A small class-conditioned image diffusion model, trained from scratch: 48-pixel images, patch size [4, 4].
Rows from block 3 of a small class-conditioned image diffusion model, named by matrix and row number. Rows with one number belong to one neuron. Each number is 200 + 30 x the weight over its row's rms, rounded and kept within 0 to 999. All counts start at 0.
After each neuron's rows are labels from the 100 images, of 14848 (inputs lightly noised), where the neuron reaches its highest value: "lies over" is the class under the peak. Only what is clearly more common there than usual is listed. The data: Sentinel-2 satellite tiles (TerraMesh). In brackets: how many of the 100.
# fc1: MLP up (model.blocks.3.mlp.fc1.weight, 768x384), inputs 256-383
# fc2: MLP down (model.blocks.3.mlp.fc2.weight, 384x768, transposed), outputs 256-383

fc1.147,187,240,183,250,188,180,170,174,170,193,226,286,237,250,196,241,157,202,197,235,195,218,222,190,220,236,193,196,225,258,213,226,221,235,197,154,215,180,202,237,237,209,227,241,263,216,174,204,174,226,209,162,195,203,194,221,164,155,181,199,192,167,255,218,182,230,224,224,192,201,214,192,247,212,201,198,242,230,219,207,193,156,180,238,182,197,157,216,182,220,188,148,185,212,213,240,235,215,201,249,241,182,174,153,180,231,161,186,155,193,179,236,183,215,173,195,204,189,216,196,162,188,195,210,238,200,229,188
fc2.147,202,166,223,208,223,215,197,198,243,265,288,182,187,202,165,233,154,251,153,154,180,201,169,191,201,195,233,196,180,221,184,203,224,215,264,183,166,231,211,212,211,179,173,221,212,214,212,194,186,178,161,226,230,170,199,121,138,172,154,180,222,215,155,204,253,238,212,216,199,195,157,207,200,206,192,185,212,177,253,189,215,226,224,235,268,172,225,261,235,148,262,149,249,195,169,201,153,205,208,183,213,170,204,180,176,197,174,193,146,163,218,239,252,230,193,196,162,226,210,140,119,179,150,228,218,196,144,248
lies over: clouds (50)

fc1.569,247,188,132,177,282,240,225,241,139,173,265,195,120,193,223,217,125,201,168,191,212,208,191,182,250,152,262,197,209,196,172,204,219,158,193,144,198,182,207,203,181,239,174,198,218,176,221,235,274,219,216,167,234,160,206,207,209,204,209,135,224,235,228,229,227,178,276,220,225,172,218,151,163,141,209,198,237,182,198,191,208,187,175,218,230,170,202,217,219,227,189,189,244,243,170,193,240,190,199,220,192,200,249,154,179,180,213,205,168,127,210,230,231,159,223,234,167,199,203,205,198,198,188,198,238,226,182,211
fc2.569,142,231,229,211,204,183,160,211,207,263,190,209,207,208,208,201,245,159,230,255,202,171,164,188,175,248,202,212,196,179,242,233,216,232,177,210,202,194,234,163,196,196,228,181,191,160,176,182,163,179,156,231,178,241,197,171,192,173,204,202,209,169,208,245,173,177,217,193,206,225,212,219,199,219,157,241,252,193,221,217,205,127,192,180,153,159,208,215,216,195,215,255,205,209,264,188,140,166,193,216,159,230,185,242,204,226,235,236,211,195,125,183,216,235,221,221,144,255,214,143,158,220,212,219,201,210,156,231
lies over: crops (67)

fc1.490,227,238,223,172,195,199,174,178,159,194,130,199,207,168,204,188,227,201,169,220,182,223,182,189,209,228,139,195,193,158,249,232,246,185,169,143,192,236,211,158,185,218,248,199,168,230,173,163,196,227,234,209,173,215,205,218,229,211,140,240,267,217,216,221,243,252,227,173,215,180,194,234,192,180,195,233,266,216,213,164,184,223,226,219,193,187,173,198,211,217,156,172,179,174,200,191,161,184,146,220,212,218,250,279,226,199,191,174,146,151,186,185,177,184,204,217,159,228,231,189,198,205,216,174,200,202,240,196
fc2.490,219,154,192,132,201,193,246,187,207,186,234,220,175,207,145,234,193,245,194,182,200,204,184,208,195,136,244,235,198,185,132,178,214,199,189,175,178,174,154,240,195,153,152,175,223,181,219,237,221,204,217,189,220,172,214,180,151,198,255,175,244,245,211,163,212,174,175,220,195,198,189,187,204,162,208,178,191,154,167,253,250,169,117,184,210,206,232,139,214,171,221,232,253,197,209,226,186,224,218,206,212,179,172,197,208,170,206,204,210,213,239,152,206,178,234,169,239,264,200,232,190,197,183,231,198,171,209,207
lies over: built area (29)

fc1.91,163,198,262,235,254,191,200,190,176,175,213,208,184,205,177,212,175,173,229,161,238,208,234,136,136,176,180,159,219,252,189,173,248,204,188,236,232,240,210,140,221,226,270,204,192,189,200,203,222,236,211,210,138,141,201,231,226,257,195,269,231,186,178,214,175,196,156,158,169,220,200,197,184,247,173,224,226,204,190,212,227,201,241,230,213,137,162,197,208,208,176,175,187,210,248,172,174,222,205,219,223,252,203,181,131,218,198,216,155,239,222,233,204,177,188,180,198,175,205,236,171,226,204,186,210,147,167,237
fc2.91,188,202,206,218,212,202,181,211,238,200,195,137,230,213,235,225,222,139,238,173,203,151,187,205,240,220,211,214,189,215,206,215,183,178,256,226,136,179,150,188,191,252,217,170,205,209,217,148,197,172,189,236,250,204,256,209,166,198,237,199,231,182,154,139,241,169,174,207,209,223,244,114,240,164,182,228,154,159,195,221,185,223,177,168,238,197,206,196,181,213,245,209,214,196,185,252,207,239,211,198,234,178,153,190,189,212,203,224,241,144,195,200,206,237,231,229,195,201,219,204,220,236,238,151,186,213,232,199
lies over: snow or ice (58)

fc1.725,158,190,186,199,193,203,195,154,169,232,202,203,130,177,206,179,212,165,190,184,204,245,178,173,220,217,182,215,174,192,177,185,167,194,204,217,221,178,198,231,178,188,174,145,223,219,216,253,198,242,216,189,161,207,190,168,187,198,185,240,185,177,180,219,186,226,183,254,208,221,182,137,222,201,234,228,210,191,206,223,134,193,227,204,177,199,203,188,208,201,199,211,211,211,246,231,222,209,148,168,202,218,210,217,240,185,147,255,228,194,236,193,223,238,177,249,239,214,184,201,189,211,207,210,222,224,194,168
fc2.725,230,207,222,224,195,186,195,213,248,192,193,219,210,195,217,212,213,222,163,179,170,164,240,181,226,182,199,212,197,239,199,189,272,213,151,201,128,212,208,137,185,188,257,266,227,183,160,142,179,164,182,197,223,172,214,201,243,217,200,133,258,231,222,203,182,212,223,204,217,230,213,213,197,184,178,195,192,127,172,186,221,218,230,188,183,226,211,219,201,191,170,221,172,183,133,174,201,214,187,266,204,220,189,207,187,209,250,151,214,206,208,200,132,216,173,162,204,183,201,203,214,176,227,229,157,219,265,218
lies over: snow or ice (39)

fc1.326,197,246,180,169,256,143,202,260,227,221,191,202,223,183,190,248,137,173,205,193,220,217,185,207,142,173,237,199,181,238,251,206,183,225,173,225,184,237,189,116,215,161,176,204,242,197,217,180,210,193,200,212,207,165,195,197,198,217,197,203,204,221,230,245,261,187,206,203,232,216,185,167,196,223,178,236,209,201,192,175,228,167,229,183,199,190,197,135,220,208,206,243,208,206,162,233,237,216,233,185,198,207,198,247,170,188,224,179,249,181,189,212,187,288,208,191,195,190,209,182,202,176,185,283,196,199,208,190
fc2.326,233,156,224,253,202,228,206,210,155,177,226,173,196,272,215,193,267,248,196,204,220,127,195,208,181,234,162,197,240,186,171,199,201,156,231,192,195,188,246,244,229,174,201,253,208,213,196,234,192,204,202,267,245,219,235,160,176,176,213,194,191,170,159,199,144,180,189,238,196,202,214,223,202,188,218,187,194,190,206,187,181,179,133,205,225,217,208,236,182,186,147,176,201,147,252,194,170,174,146,204,213,198,198,193,191,223,187,190,160,231,161,162,192,163,255,210,181,226,202,218,205,183,258,124,234,242,148,212
lies over: clouds (72)

fc1.131,170,195,185,221,221,204,236,202,191,184,236,213,198,190,194,198,204,197,206,147,212,192,229,215,242,146,222,208,164,206,222,196,203,192,219,214,210,159,160,234,187,200,140,196,170,199,181,180,229,211,201,222,210,163,131,223,220,191,230,200,199,207,205,185,122,188,241,211,126,209,188,181,211,166,212,167,183,193,177,206,185,203,206,136,196,192,198,187,211,210,204,162,218,193,209,229,218,188,209,216,263,209,187,202,171,203,199,207,230,203,211,226,204,246,201,203,174,159,144,260,243,186,163,224,221,214,222,260
fc2.131,220,161,185,183,190,215,177,204,159,206,192,205,196,228,186,253,165,212,181,204,224,160,159,265,222,143,220,214,244,138,194,238,166,189,240,236,201,155,196,184,151,228,191,200,191,135,178,226,151,189,208,219,238,154,212,166,147,166,193,211,228,201,180,193,219,171,189,220,207,199,193,227,203,188,266,176,222,156,204,237,187,222,153,179,195,200,167,185,198,176,180,195,251,217,190,188,168,255,206,202,209,212,208,199,158,184,184,220,216,194,191,238,188,160,211,207,202,252,207,195,185,192,204,216,183,167,172,193
lies over: snow or ice (82)

fc1.224,140,259,170,230,212,193,164,174,211,212,192,205,191,217,184,166,198,191,181,253,190,218,186,231,181,238,214,217,151,167,201,186,197,173,150,232,183,192,200,178,191,261,215,197,167,215,186,190,205,256,228,225,191,221,198,223,198,185,255,207,123,171,179,168,147,247,210,261,186,155,222,208,234,165,195,239,191,198,207,216,207,190,202,204,209,184,209,184,178,254,171,222,143,210,163,157,188,198,163,246,181,140,202,204,235,224,195,202,191,176,163,138,235,186,214,151,158,176,192,190,200,149,199,208,206,189,191,156
fc2.224,200,213,225,223,196,191,243,173,182,160,180,184,236,97,235,192,168,182,144,168,239,186,195,188,141,192,190,193,239,227,196,165,221,231,233,210,263,184,231,233,157,158,171,175,221,222,233,224,140,165,172,218,206,122,208,183,213,195,179,251,193,182,236,227,201,185,197,183,184,181,244,193,149,238,151,211,215,209,221,251,206,202,212,232,236,229,198,237,249,144,225,214,233,170,232,205,239,240,205,193,213,214,194,188,172,201,202,146,217,224,176,224,191,196,241,234,191,171,198,182,196,207,218,209,173,207,182,192
lies over: built area (38)

fc1.377,167,223,195,285,198,162,218,181,186,215,194,226,225,241,221,176,147,202,186,256,185,177,185,244,231,211,216,177,235,206,206,196,179,188,193,234,204,237,209,208,140,227,224,215,244,229,184,198,216,187,228,184,212,238,215,264,186,167,233,206,212,184,250,188,162,245,211,186,195,203,221,235,168,255,220,151,171,282,188,187,120,200,161,206,168,212,202,226,158,138,146,170,199,212,245,204,174,214,211,220,181,146,188,225,214,255,159,154,189,209,192,224,209,198,216,153,205,187,243,176,180,213,213,200,200,162,171,236
fc2.377,200,175,191,202,164,223,255,194,259,267,174,200,189,183,204,147,185,193,162,244,242,184,219,155,210,182,186,186,151,163,215,212,185,277,231,216,190,187,243,253,147,181,163,209,163,218,226,200,211,202,234,205,191,191,167,220,237,227,209,164,156,237,154,217,200,196,202,191,210,166,186,214,213,189,194,187,232,185,246,118,236,153,195,252,235,163,185,196,184,206,195,182,195,194,237,182,172,181,189,220,199,258,191,237,154,189,235,231,221,182,212,243,194,183,193,225,172,213,196,189,229,233,215,149,222,241,138,166
lies over: snow or ice (41)

fc1.698,223,141,202,190,216,225,214,184,242,237,237,188,153,220,269,157,217,141,117,192,252,185,147,186,202,169,226,207,160,210,188,165,190,237,217,144,160,195,179,217,193,133,211,177,233,228,197,223,205,170,155,236,183,203,188,224,225,215,188,197,239,191,181,236,279,220,170,173,239,152,165,225,210,267,161,180,177,151,175,175,219,181,229,197,193,234,228,233,216,215,194,200,210,222,254,228,219,196,190,220,185,207,233,186,221,228,162,234,182,206,223,199,202,185,197,166,176,205,172,168,190,218,181,193,315,238,200,239
fc2.698,202,186,196,199,212,198,235,155,199,216,147,232,209,177,209,191,174,211,270,178,157,151,167,155,280,178,193,218,205,210,170,205,231,230,159,205,196,248,187,202,236,261,202,201,170,193,186,190,208,203,206,214,249,221,223,214,172,235,232,201,172,195,180,199,163,195,223,177,178,184,229,182,227,157,212,204,201,219,238,194,210,192,198,221,148,136,130,211,165,204,182,180,185,171,138,194,171,240,192,199,210,207,166,232,183,202,289,177,224,180,192,187,210,150,168,192,230,203,245,259,183,187,217,202,178,161,229,207
lies over: water (35); snow or ice (34)

fc1.341,226,200,189,184,192,177,142,177,213,150,238,227,234,166,180,223,181,223,244,234,115,190,190,224,250,237,201,204,182,205,117,171,201,162,136,190,190,265,223,147,197,202,188,193,194,264,252,194,205,244,200,241,213,185,216,229,216,207,239,200,144,240,181,218,221,175,163,193,203,206,221,207,197,204,245,191,236,232,174,192,196,169,181,202,165,212,225,196,242,177,192,185,247,188,198,145,191,142,160,228,207,198,157,204,165,198,203,170,192,169,183,210,134,209,260,199,230,224,215,173,203,183,231,149,213,269,143,234
fc2.341,156,161,218,226,220,215,277,217,171,240,159,189,148,249,225,174,233,155,181,176,235,223,217,207,170,178,213,240,229,181,258,187,208,207,260,240,239,180,193,242,167,235,204,222,185,124,192,233,197,200,225,130,152,226,203,192,174,183,205,197,248,167,232,196,170,230,208,216,194,212,186,179,199,202,172,195,171,201,184,241,192,244,196,196,199,165,152,240,170,208,173,189,169,225,195,263,219,254,214,168,221,209,232,213,193,207,149,194,185,208,158,184,252,209,92,194,154,167,181,237,174,208,198,299,181,134,209,212
lies over: snow or ice (34)

fc1.365,229,222,242,206,211,219,185,231,180,227,219,206,211,193,233,189,222,208,244,240,175,197,241,180,239,202,203,194,214,140,224,226,231,209,169,188,263,183,198,195,209,270,228,141,174,245,175,152,244,222,207,247,155,199,184,180,162,219,213,258,170,224,187,249,182,225,244,216,198,178,194,159,205,234,185,193,187,199,216,213,229,199,188,220,208,144,228,128,183,211,200,216,224,218,195,200,146,169,209,238,228,143,203,264,231,210,234,177,222,166,194,215,157,166,163,244,191,231,156,216,135,183,233,216,191,171,213,229
fc2.365,169,225,193,141,209,153,207,212,217,233,187,186,177,203,210,175,206,226,196,164,201,178,194,245,173,188,220,212,243,236,222,174,195,254,207,155,126,198,232,236,179,171,184,202,221,199,227,215,198,174,180,141,168,267,142,196,208,232,200,162,197,164,162,177,211,249,210,159,205,178,142,238,171,199,235,237,154,209,188,156,158,246,146,168,252,191,194,186,176,151,251,222,239,190,168,185,219,223,186,171,136,176,208,232,175,270,263,210,246,205,198,244,205,223,225,188,272,219,235,208,167,205,186,168,210,219,242,195
lies over: crops (61)

fc1.498,218,231,212,172,182,233,147,149,161,204,216,191,209,194,213,177,228,173,157,237,129,152,175,205,239,184,227,162,191,121,227,229,251,204,209,161,230,154,166,224,188,218,194,206,274,270,202,201,242,211,173,225,201,156,225,222,231,250,191,202,195,218,183,217,206,190,211,216,157,235,176,176,147,238,193,256,171,185,233,255,249,158,205,243,210,269,241,233,198,164,180,209,245,230,228,180,196,180,204,132,190,184,203,167,181,178,183,196,256,222,187,209,155,178,206,169,180,193,203,184,167,199,273,150,239,194,215,220
fc2.498,167,218,206,263,237,195,233,155,138,225,208,138,153,197,220,179,200,296,199,188,242,141,263,210,212,236,235,179,213,212,222,179,193,201,200,286,173,241,147,222,169,164,193,206,245,212,187,215,179,172,185,224,220,242,191,210,107,150,184,193,199,226,174,193,169,234,202,173,191,179,272,173,191,168,208,193,230,146,213,145,170,220,230,175,195,203,164,149,278,251,176,185,182,190,188,142,243,243,144,205,221,184,219,241,165,210,215,208,210,225,226,191,219,216,197,201,177,221,249,198,190,182,220,230,179,184,162,212
lies over: water (90)

fc1.278,152,198,188,228,189,199,194,216,191,236,189,170,259,165,204,154,147,234,218,212,272,208,160,186,183,240,209,211,148,214,238,222,199,196,163,228,214,156,222,131,201,207,214,250,193,188,227,192,214,245,219,213,181,281,208,219,186,213,240,221,159,149,176,204,206,166,229,154,234,194,179,210,238,183,159,185,206,160,189,250,229,169,208,176,204,252,268,251,194,228,234,167,161,229,181,190,163,228,176,220,244,247,161,175,159,200,193,242,163,245,157,164,154,210,181,190,202,173,215,193,240,169,162,175,211,207,174,261
fc2.278,239,212,234,144,191,150,169,186,233,225,174,225,154,170,186,249,238,176,208,174,209,194,220,222,177,190,208,171,216,187,165,182,235,187,185,165,176,205,220,195,161,215,190,157,178,209,186,229,219,154,167,179,179,131,190,167,199,187,155,161,238,220,150,217,169,216,128,242,187,194,188,230,137,203,176,233,252,211,217,154,195,259,240,271,183,159,211,189,197,228,104,205,208,171,224,185,225,182,215,178,171,200,207,206,244,195,205,181,206,213,237,206,235,154,189,209,208,240,216,187,183,199,198,217,192,172,156,165
lies over: built area (25)

fc1.212,222,221,225,207,173,239,230,226,184,190,242,170,184,204,168,193,186,239,248,213,158,190,223,171,208,258,195,201,241,220,224,216,174,225,194,166,201,221,153,204,196,219,239,223,201,221,171,181,194,165,195,250,107,179,212,223,172,197,180,157,192,172,193,213,200,196,185,205,141,187,211,200,226,188,167,215,220,155,195,201,168,206,156,195,160,236,223,254,222,149,224,248,232,198,187,180,157,146,181,191,212,193,169,191,171,219,190,227,258,183,233,191,222,236,177,183,238,217,254,173,210,193,273,147,191,227,202,243
fc2.212,263,202,189,153,203,215,216,196,171,209,187,271,158,215,118,201,215,190,230,266,200,233,184,199,184,179,229,252,209,148,200,234,198,192,213,181,225,202,205,240,152,187,230,187,197,224,190,174,231,194,151,239,254,204,214,235,192,225,170,201,184,194,218,197,203,208,208,210,224,152,129,203,198,219,229,158,239,218,231,241,117,156,216,203,238,210,141,204,206,143,185,210,180,233,184,212,231,240,185,222,209,203,231,178,251,219,184,233,141,214,162,228,188,213,170,179,260,229,173,257,191,207,129,223,134,175,196,201
lies over: water (57)

fc1.26,238,198,117,242,243,205,197,172,169,176,200,231,172,180,175,269,173,223,190,212,208,195,187,201,243,205,191,224,241,226,223,215,259,258,175,178,258,189,233,196,228,199,224,198,185,215,223,196,207,173,234,235,218,178,174,244,249,167,228,188,208,166,210,174,225,176,218,192,131,221,216,203,196,144,157,186,172,188,193,214,230,199,167,173,212,151,186,190,189,216,204,185,263,210,150,265,172,188,212,218,170,140,199,160,260,222,207,204,224,222,269,202,220,235,181,186,174,175,213,222,201,216,177,222,143,185,192,246
fc2.26,122,173,232,206,197,141,179,211,171,195,200,181,261,221,198,165,211,180,218,183,193,205,199,218,196,200,193,170,172,173,204,216,182,206,216,160,194,201,196,153,183,171,168,151,197,247,186,236,208,191,157,215,209,256,169,191,195,187,176,179,222,231,213,219,217,260,242,208,222,171,229,187,194,216,219,243,218,206,202,252,187,220,235,165,252,213,214,254,258,169,214,166,130,140,227,200,209,148,163,195,235,224,221,226,215,196,266,152,231,208,165,174,173,179,212,166,215,253,187,217,174,167,202,186,263,261,226,155
lies over: crops (61)

fc1.149,181,199,215,272,197,196,183,198,194,167,180,198,218,159,186,190,220,204,184,206,241,269,213,164,217,183,221,225,232,210,234,215,257,160,191,202,197,175,231,197,191,218,221,211,184,255,151,211,214,248,165,222,166,189,240,198,179,167,220,204,200,198,184,193,252,207,154,210,170,201,216,170,190,190,240,209,198,185,209,185,198,247,197,204,259,263,225,291,190,255,197,191,212,221,250,219,179,175,190,183,180,122,251,225,160,193,146,217,205,189,202,182,203,239,210,153,155,194,207,177,204,160,234,184,210,187,214,243
fc2.149,208,148,194,156,209,199,222,178,223,178,221,217,200,232,196,258,144,178,168,244,210,229,193,190,197,204,179,176,217,130,157,199,183,228,216,199,207,208,183,188,171,211,212,205,173,127,250,238,125,193,233,203,220,218,170,197,266,171,191,232,215,223,161,174,157,173,244,199,200,207,152,190,205,177,185,173,196,219,225,232,225,240,199,226,182,162,129,161,229,151,189,206,175,188,140,209,239,165,230,174,180,286,162,206,226,241,220,191,213,205,210,176,147,223,160,269,261,204,213,209,201,208,198,230,156,206,189,161
lies over: clouds (33); water (28)

fc1.475,206,163,224,195,250,202,205,226,187,196,172,210,202,222,200,177,210,234,190,207,263,216,190,199,168,199,169,150,233,182,232,200,212,152,204,168,235,185,207,179,200,188,212,171,267,214,177,169,224,193,196,203,194,144,221,220,204,206,164,228,203,186,236,209,222,191,195,182,183,207,140,211,233,205,205,301,206,156,210,232,142,255,194,251,181,238,171,192,198,158,230,253,182,196,199,258,169,183,195,232,234,239,195,203,235,209,199,184,215,220,210,164,185,236,203,261,205,176,193,205,162,174,217,204,241,242,196,229
fc2.475,178,229,178,179,211,153,205,208,192,211,236,210,226,214,193,210,202,206,234,168,205,166,166,191,260,236,205,209,172,155,186,188,228,194,202,199,170,220,185,252,173,164,166,291,265,259,190,207,252,162,182,183,208,258,141,164,193,209,175,216,185,235,173,232,235,199,190,150,168,208,182,227,210,225,176,188,246,192,160,162,215,206,255,168,201,236,187,212,215,163,234,189,237,186,163,192,191,245,217,203,190,193,250,213,205,175,210,243,184,213,254,162,158,194,239,220,198,182,233,169,185,215,145,166,198,186,180,237
lies over: clouds (71)

fc1.205,209,186,194,199,198,224,234,276,181,201,234,203,209,179,183,182,216,193,200,216,219,236,240,169,193,232,210,196,211,227,150,187,243,197,141,202,211,167,202,163,166,222,196,193,172,212,211,173,213,211,198,222,155,215,199,200,234,228,140,178,208,187,221,191,217,206,190,168,193,199,222,198,176,143,171,204,206,217,206,217,226,170,208,202,170,188,278,158,211,178,208,202,216,155,212,199,174,238,212,240,167,168,200,214,246,223,141,183,216,251,232,192,195,231,198,221,196,177,190,211,192,190,239,178,207,195,218,194
fc2.205,211,214,177,217,257,163,153,108,198,195,179,197,224,181,181,176,188,191,218,180,181,183,211,186,226,225,176,229,222,180,253,233,185,175,258,114,202,251,228,253,213,182,188,213,230,189,232,255,195,216,150,182,180,213,189,197,178,180,219,203,163,217,199,191,199,204,185,264,160,228,214,232,223,204,223,229,251,193,158,225,170,200,168,228,199,216,149,209,202,210,183,209,236,190,178,213,241,176,207,173,215,234,166,153,152,202,266,216,183,200,144,211,237,134,226,206,211,243,203,199,195,182,156,209,206,197,218,228
lies over: crops (49)

fc1.132,157,241,159,211,224,203,199,218,155,195,179,178,167,266,232,227,214,234,182,226,224,198,199,221,278,188,224,196,218,178,197,216,257,184,200,138,175,208,231,168,197,141,155,199,191,214,216,197,148,178,151,248,184,227,178,204,167,182,210,173,184,178,230,208,207,167,206,186,198,171,230,176,185,161,193,193,166,218,201,212,192,238,211,217,238,177,188,230,154,205,226,208,203,226,188,216,218,216,191,228,195,193,200,224,189,231,229,175,184,197,180,215,160,225,181,234,225,215,170,199,197,220,207,230,169,176,208,156
fc2.132,160,184,238,193,242,193,220,201,201,251,170,182,176,213,253,130,186,155,224,203,190,188,198,209,247,187,187,158,205,188,209,190,195,236,194,180,207,169,149,170,241,239,200,158,190,209,156,185,214,196,194,231,218,172,185,146,200,261,191,166,203,212,204,192,225,217,250,187,174,179,197,193,234,267,139,219,153,214,209,262,244,171,227,143,222,230,204,170,218,191,214,178,197,177,197,212,205,267,234,244,249,231,187,202,193,194,227,172,164,190,210,226,206,221,235,251,248,189,213,235,141,264,194,223,238,223,196,226
lies over: snow or ice (39)

fc1.496,228,188,218,204,192,185,189,234,193,228,213,213,200,208,211,160,250,176,191,236,168,203,229,173,260,309,161,211,211,250,162,178,208,206,241,150,175,223,173,231,219,251,207,226,200,195,210,233,186,165,214,202,237,215,183,239,182,215,136,214,180,182,212,169,203,218,208,194,203,190,188,249,234,150,144,246,243,195,209,199,233,185,163,168,176,237,176,205,193,216,238,210,199,208,256,183,233,177,235,178,200,200,210,200,226,190,212,242,212,174,209,221,223,165,151,237,189,173,219,161,137,198,225,179,167,188,127,226
fc2.496,206,179,195,196,176,201,221,214,171,213,199,167,214,208,209,219,217,250,203,177,226,179,200,210,187,163,209,161,152,205,223,204,184,194,187,236,176,194,253,195,207,195,196,188,135,235,199,202,225,225,148,149,178,188,247,210,192,205,281,175,246,183,184,210,187,183,226,194,187,230,171,166,188,261,223,193,194,245,172,208,208,198,211,196,197,169,229,172,201,228,211,216,219,174,188,231,213,181,227,248,176,149,201,210,221,203,208,193,186,235,177,215,200,226,226,201,190,233,187,252,243,160,154,202,221,190,223,208
lies over: water (40)

fc1.130,193,169,230,181,230,187,214,163,183,197,212,233,234,235,165,166,197,172,238,198,166,257,226,182,238,248,212,156,210,212,205,235,208,177,224,185,195,227,199,239,242,272,181,165,193,169,152,204,201,163,271,169,165,190,166,164,163,176,178,139,214,160,196,163,147,226,241,197,240,226,182,263,234,176,217,195,188,213,174,178,167,233,173,262,167,170,199,193,222,174,220,212,234,189,241,185,162,231,216,201,241,179,195,157,201,238,176,220,229,155,219,235,220,176,206,173,210,123,208,189,195,163,238,193,213,197,226,198
fc2.130,194,215,126,233,193,159,216,201,200,187,196,212,176,149,212,211,262,180,217,189,176,189,212,216,212,194,203,214,201,137,180,171,233,230,198,191,253,207,201,248,209,151,229,182,198,199,180,199,161,227,162,206,210,224,218,221,201,213,145,151,219,182,177,213,190,209,214,164,201,206,213,158,169,192,267,174,192,211,236,176,212,169,229,170,231,228,199,231,211,163,208,154,172,175,188,196,204,208,145,210,191,226,195,265,240,191,180,202,183,207,223,135,193,170,199,209,234,212,270,222,193,223,186,204,225,256,189,190
lies over: water (44)

fc1.685,124,231,227,252,189,174,186,159,140,256,217,170,205,184,212,172,192,186,180,164,181,250,153,177,195,243,252,218,231,182,162,172,226,175,216,247,195,143,192,195,220,205,187,213,212,208,187,150,188,152,230,211,237,185,238,237,182,189,234,217,203,164,221,187,169,249,217,218,137,172,194,190,132,185,216,207,207,182,173,153,213,151,156,153,211,215,210,192,195,163,180,188,224,208,188,192,230,188,241,170,228,182,226,209,167,204,173,201,256,222,192,245,208,184,205,178,223,161,186,199,156,141,188,207,178,200,207,235
fc2.685,224,195,158,192,200,169,231,228,251,198,205,255,180,205,174,214,217,141,203,195,249,228,221,206,202,208,197,184,201,164,212,258,181,243,173,171,210,204,202,175,130,213,152,193,224,165,224,193,205,198,182,204,182,208,179,219,265,193,189,194,203,170,233,231,191,182,210,176,206,212,170,221,261,168,222,230,207,211,234,218,160,200,191,226,206,206,226,164,157,216,213,222,234,196,224,195,191,236,186,236,204,239,192,227,174,197,257,218,166,150,231,204,227,251,166,232,194,251,245,221,192,240,220,171,263,224,198,191
lies over: water (99)

fc1.310,200,230,227,201,197,206,113,191,179,143,232,175,159,183,255,175,238,200,210,202,138,203,239,170,194,273,180,233,245,226,177,192,190,144,219,200,199,193,155,201,191,225,223,204,159,172,202,176,251,211,196,187,207,200,201,149,201,183,183,244,146,191,165,181,241,186,230,184,169,182,171,186,184,201,236,176,149,216,160,198,193,233,159,174,240,238,223,210,173,229,180,217,222,238,160,235,217,208,173,225,195,137,225,180,199,207,161,128,147,173,207,162,145,168,166,183,184,206,193,201,211,164,197,172,224,179,174,204
fc2.310,158,128,192,193,213,212,232,186,235,234,216,142,224,181,186,205,193,180,178,195,268,193,168,190,219,203,177,197,185,149,228,194,167,239,205,202,226,178,242,183,261,174,198,197,249,223,194,224,152,184,191,231,190,176,202,232,162,189,241,136,280,174,200,230,218,184,166,227,211,223,180,178,185,188,144,193,228,226,234,198,213,174,214,207,186,186,179,177,229,195,207,240,225,195,161,156,186,171,216,214,203,276,159,205,205,217,243,219,211,251,163,215,226,221,216,175,260,191,173,154,217,191,218,226,194,206,196,236
lies over: snow or ice (33)

fc1.291,172,228,195,241,246,202,210,264,208,288,182,227,192,205,202,213,248,164,154,140,186,239,235,168,204,235,209,180,125,283,154,215,198,212,188,255,179,205,149,188,218,219,172,243,237,170,214,182,257,200,163,202,147,182,191,209,215,155,201,220,185,173,239,222,221,222,184,201,178,166,248,197,190,179,212,212,214,210,203,180,200,205,208,183,230,194,184,203,165,217,199,198,178,250,154,214,269,204,209,153,217,197,229,213,185,177,210,230,198,276,169,242,177,219,209,204,209,161,234,213,262,192,230,158,192,236,190,224
fc2.291,181,154,167,188,167,204,199,209,203,137,229,202,183,191,182,141,212,219,166,240,237,175,203,183,204,216,234,175,239,217,226,158,211,213,183,143,164,185,198,215,201,118,186,181,178,221,120,237,190,169,213,173,227,215,192,202,216,240,158,230,206,205,234,231,165,231,204,188,224,188,163,220,166,214,174,160,214,187,234,218,227,185,122,181,191,210,225,197,240,233,167,240,201,150,168,202,186,207,177,196,174,199,208,163,207,221,185,143,222,216,198,193,228,191,147,177,238,232,179,181,171,190,172,256,202,158,202,161
lies over: clouds (87)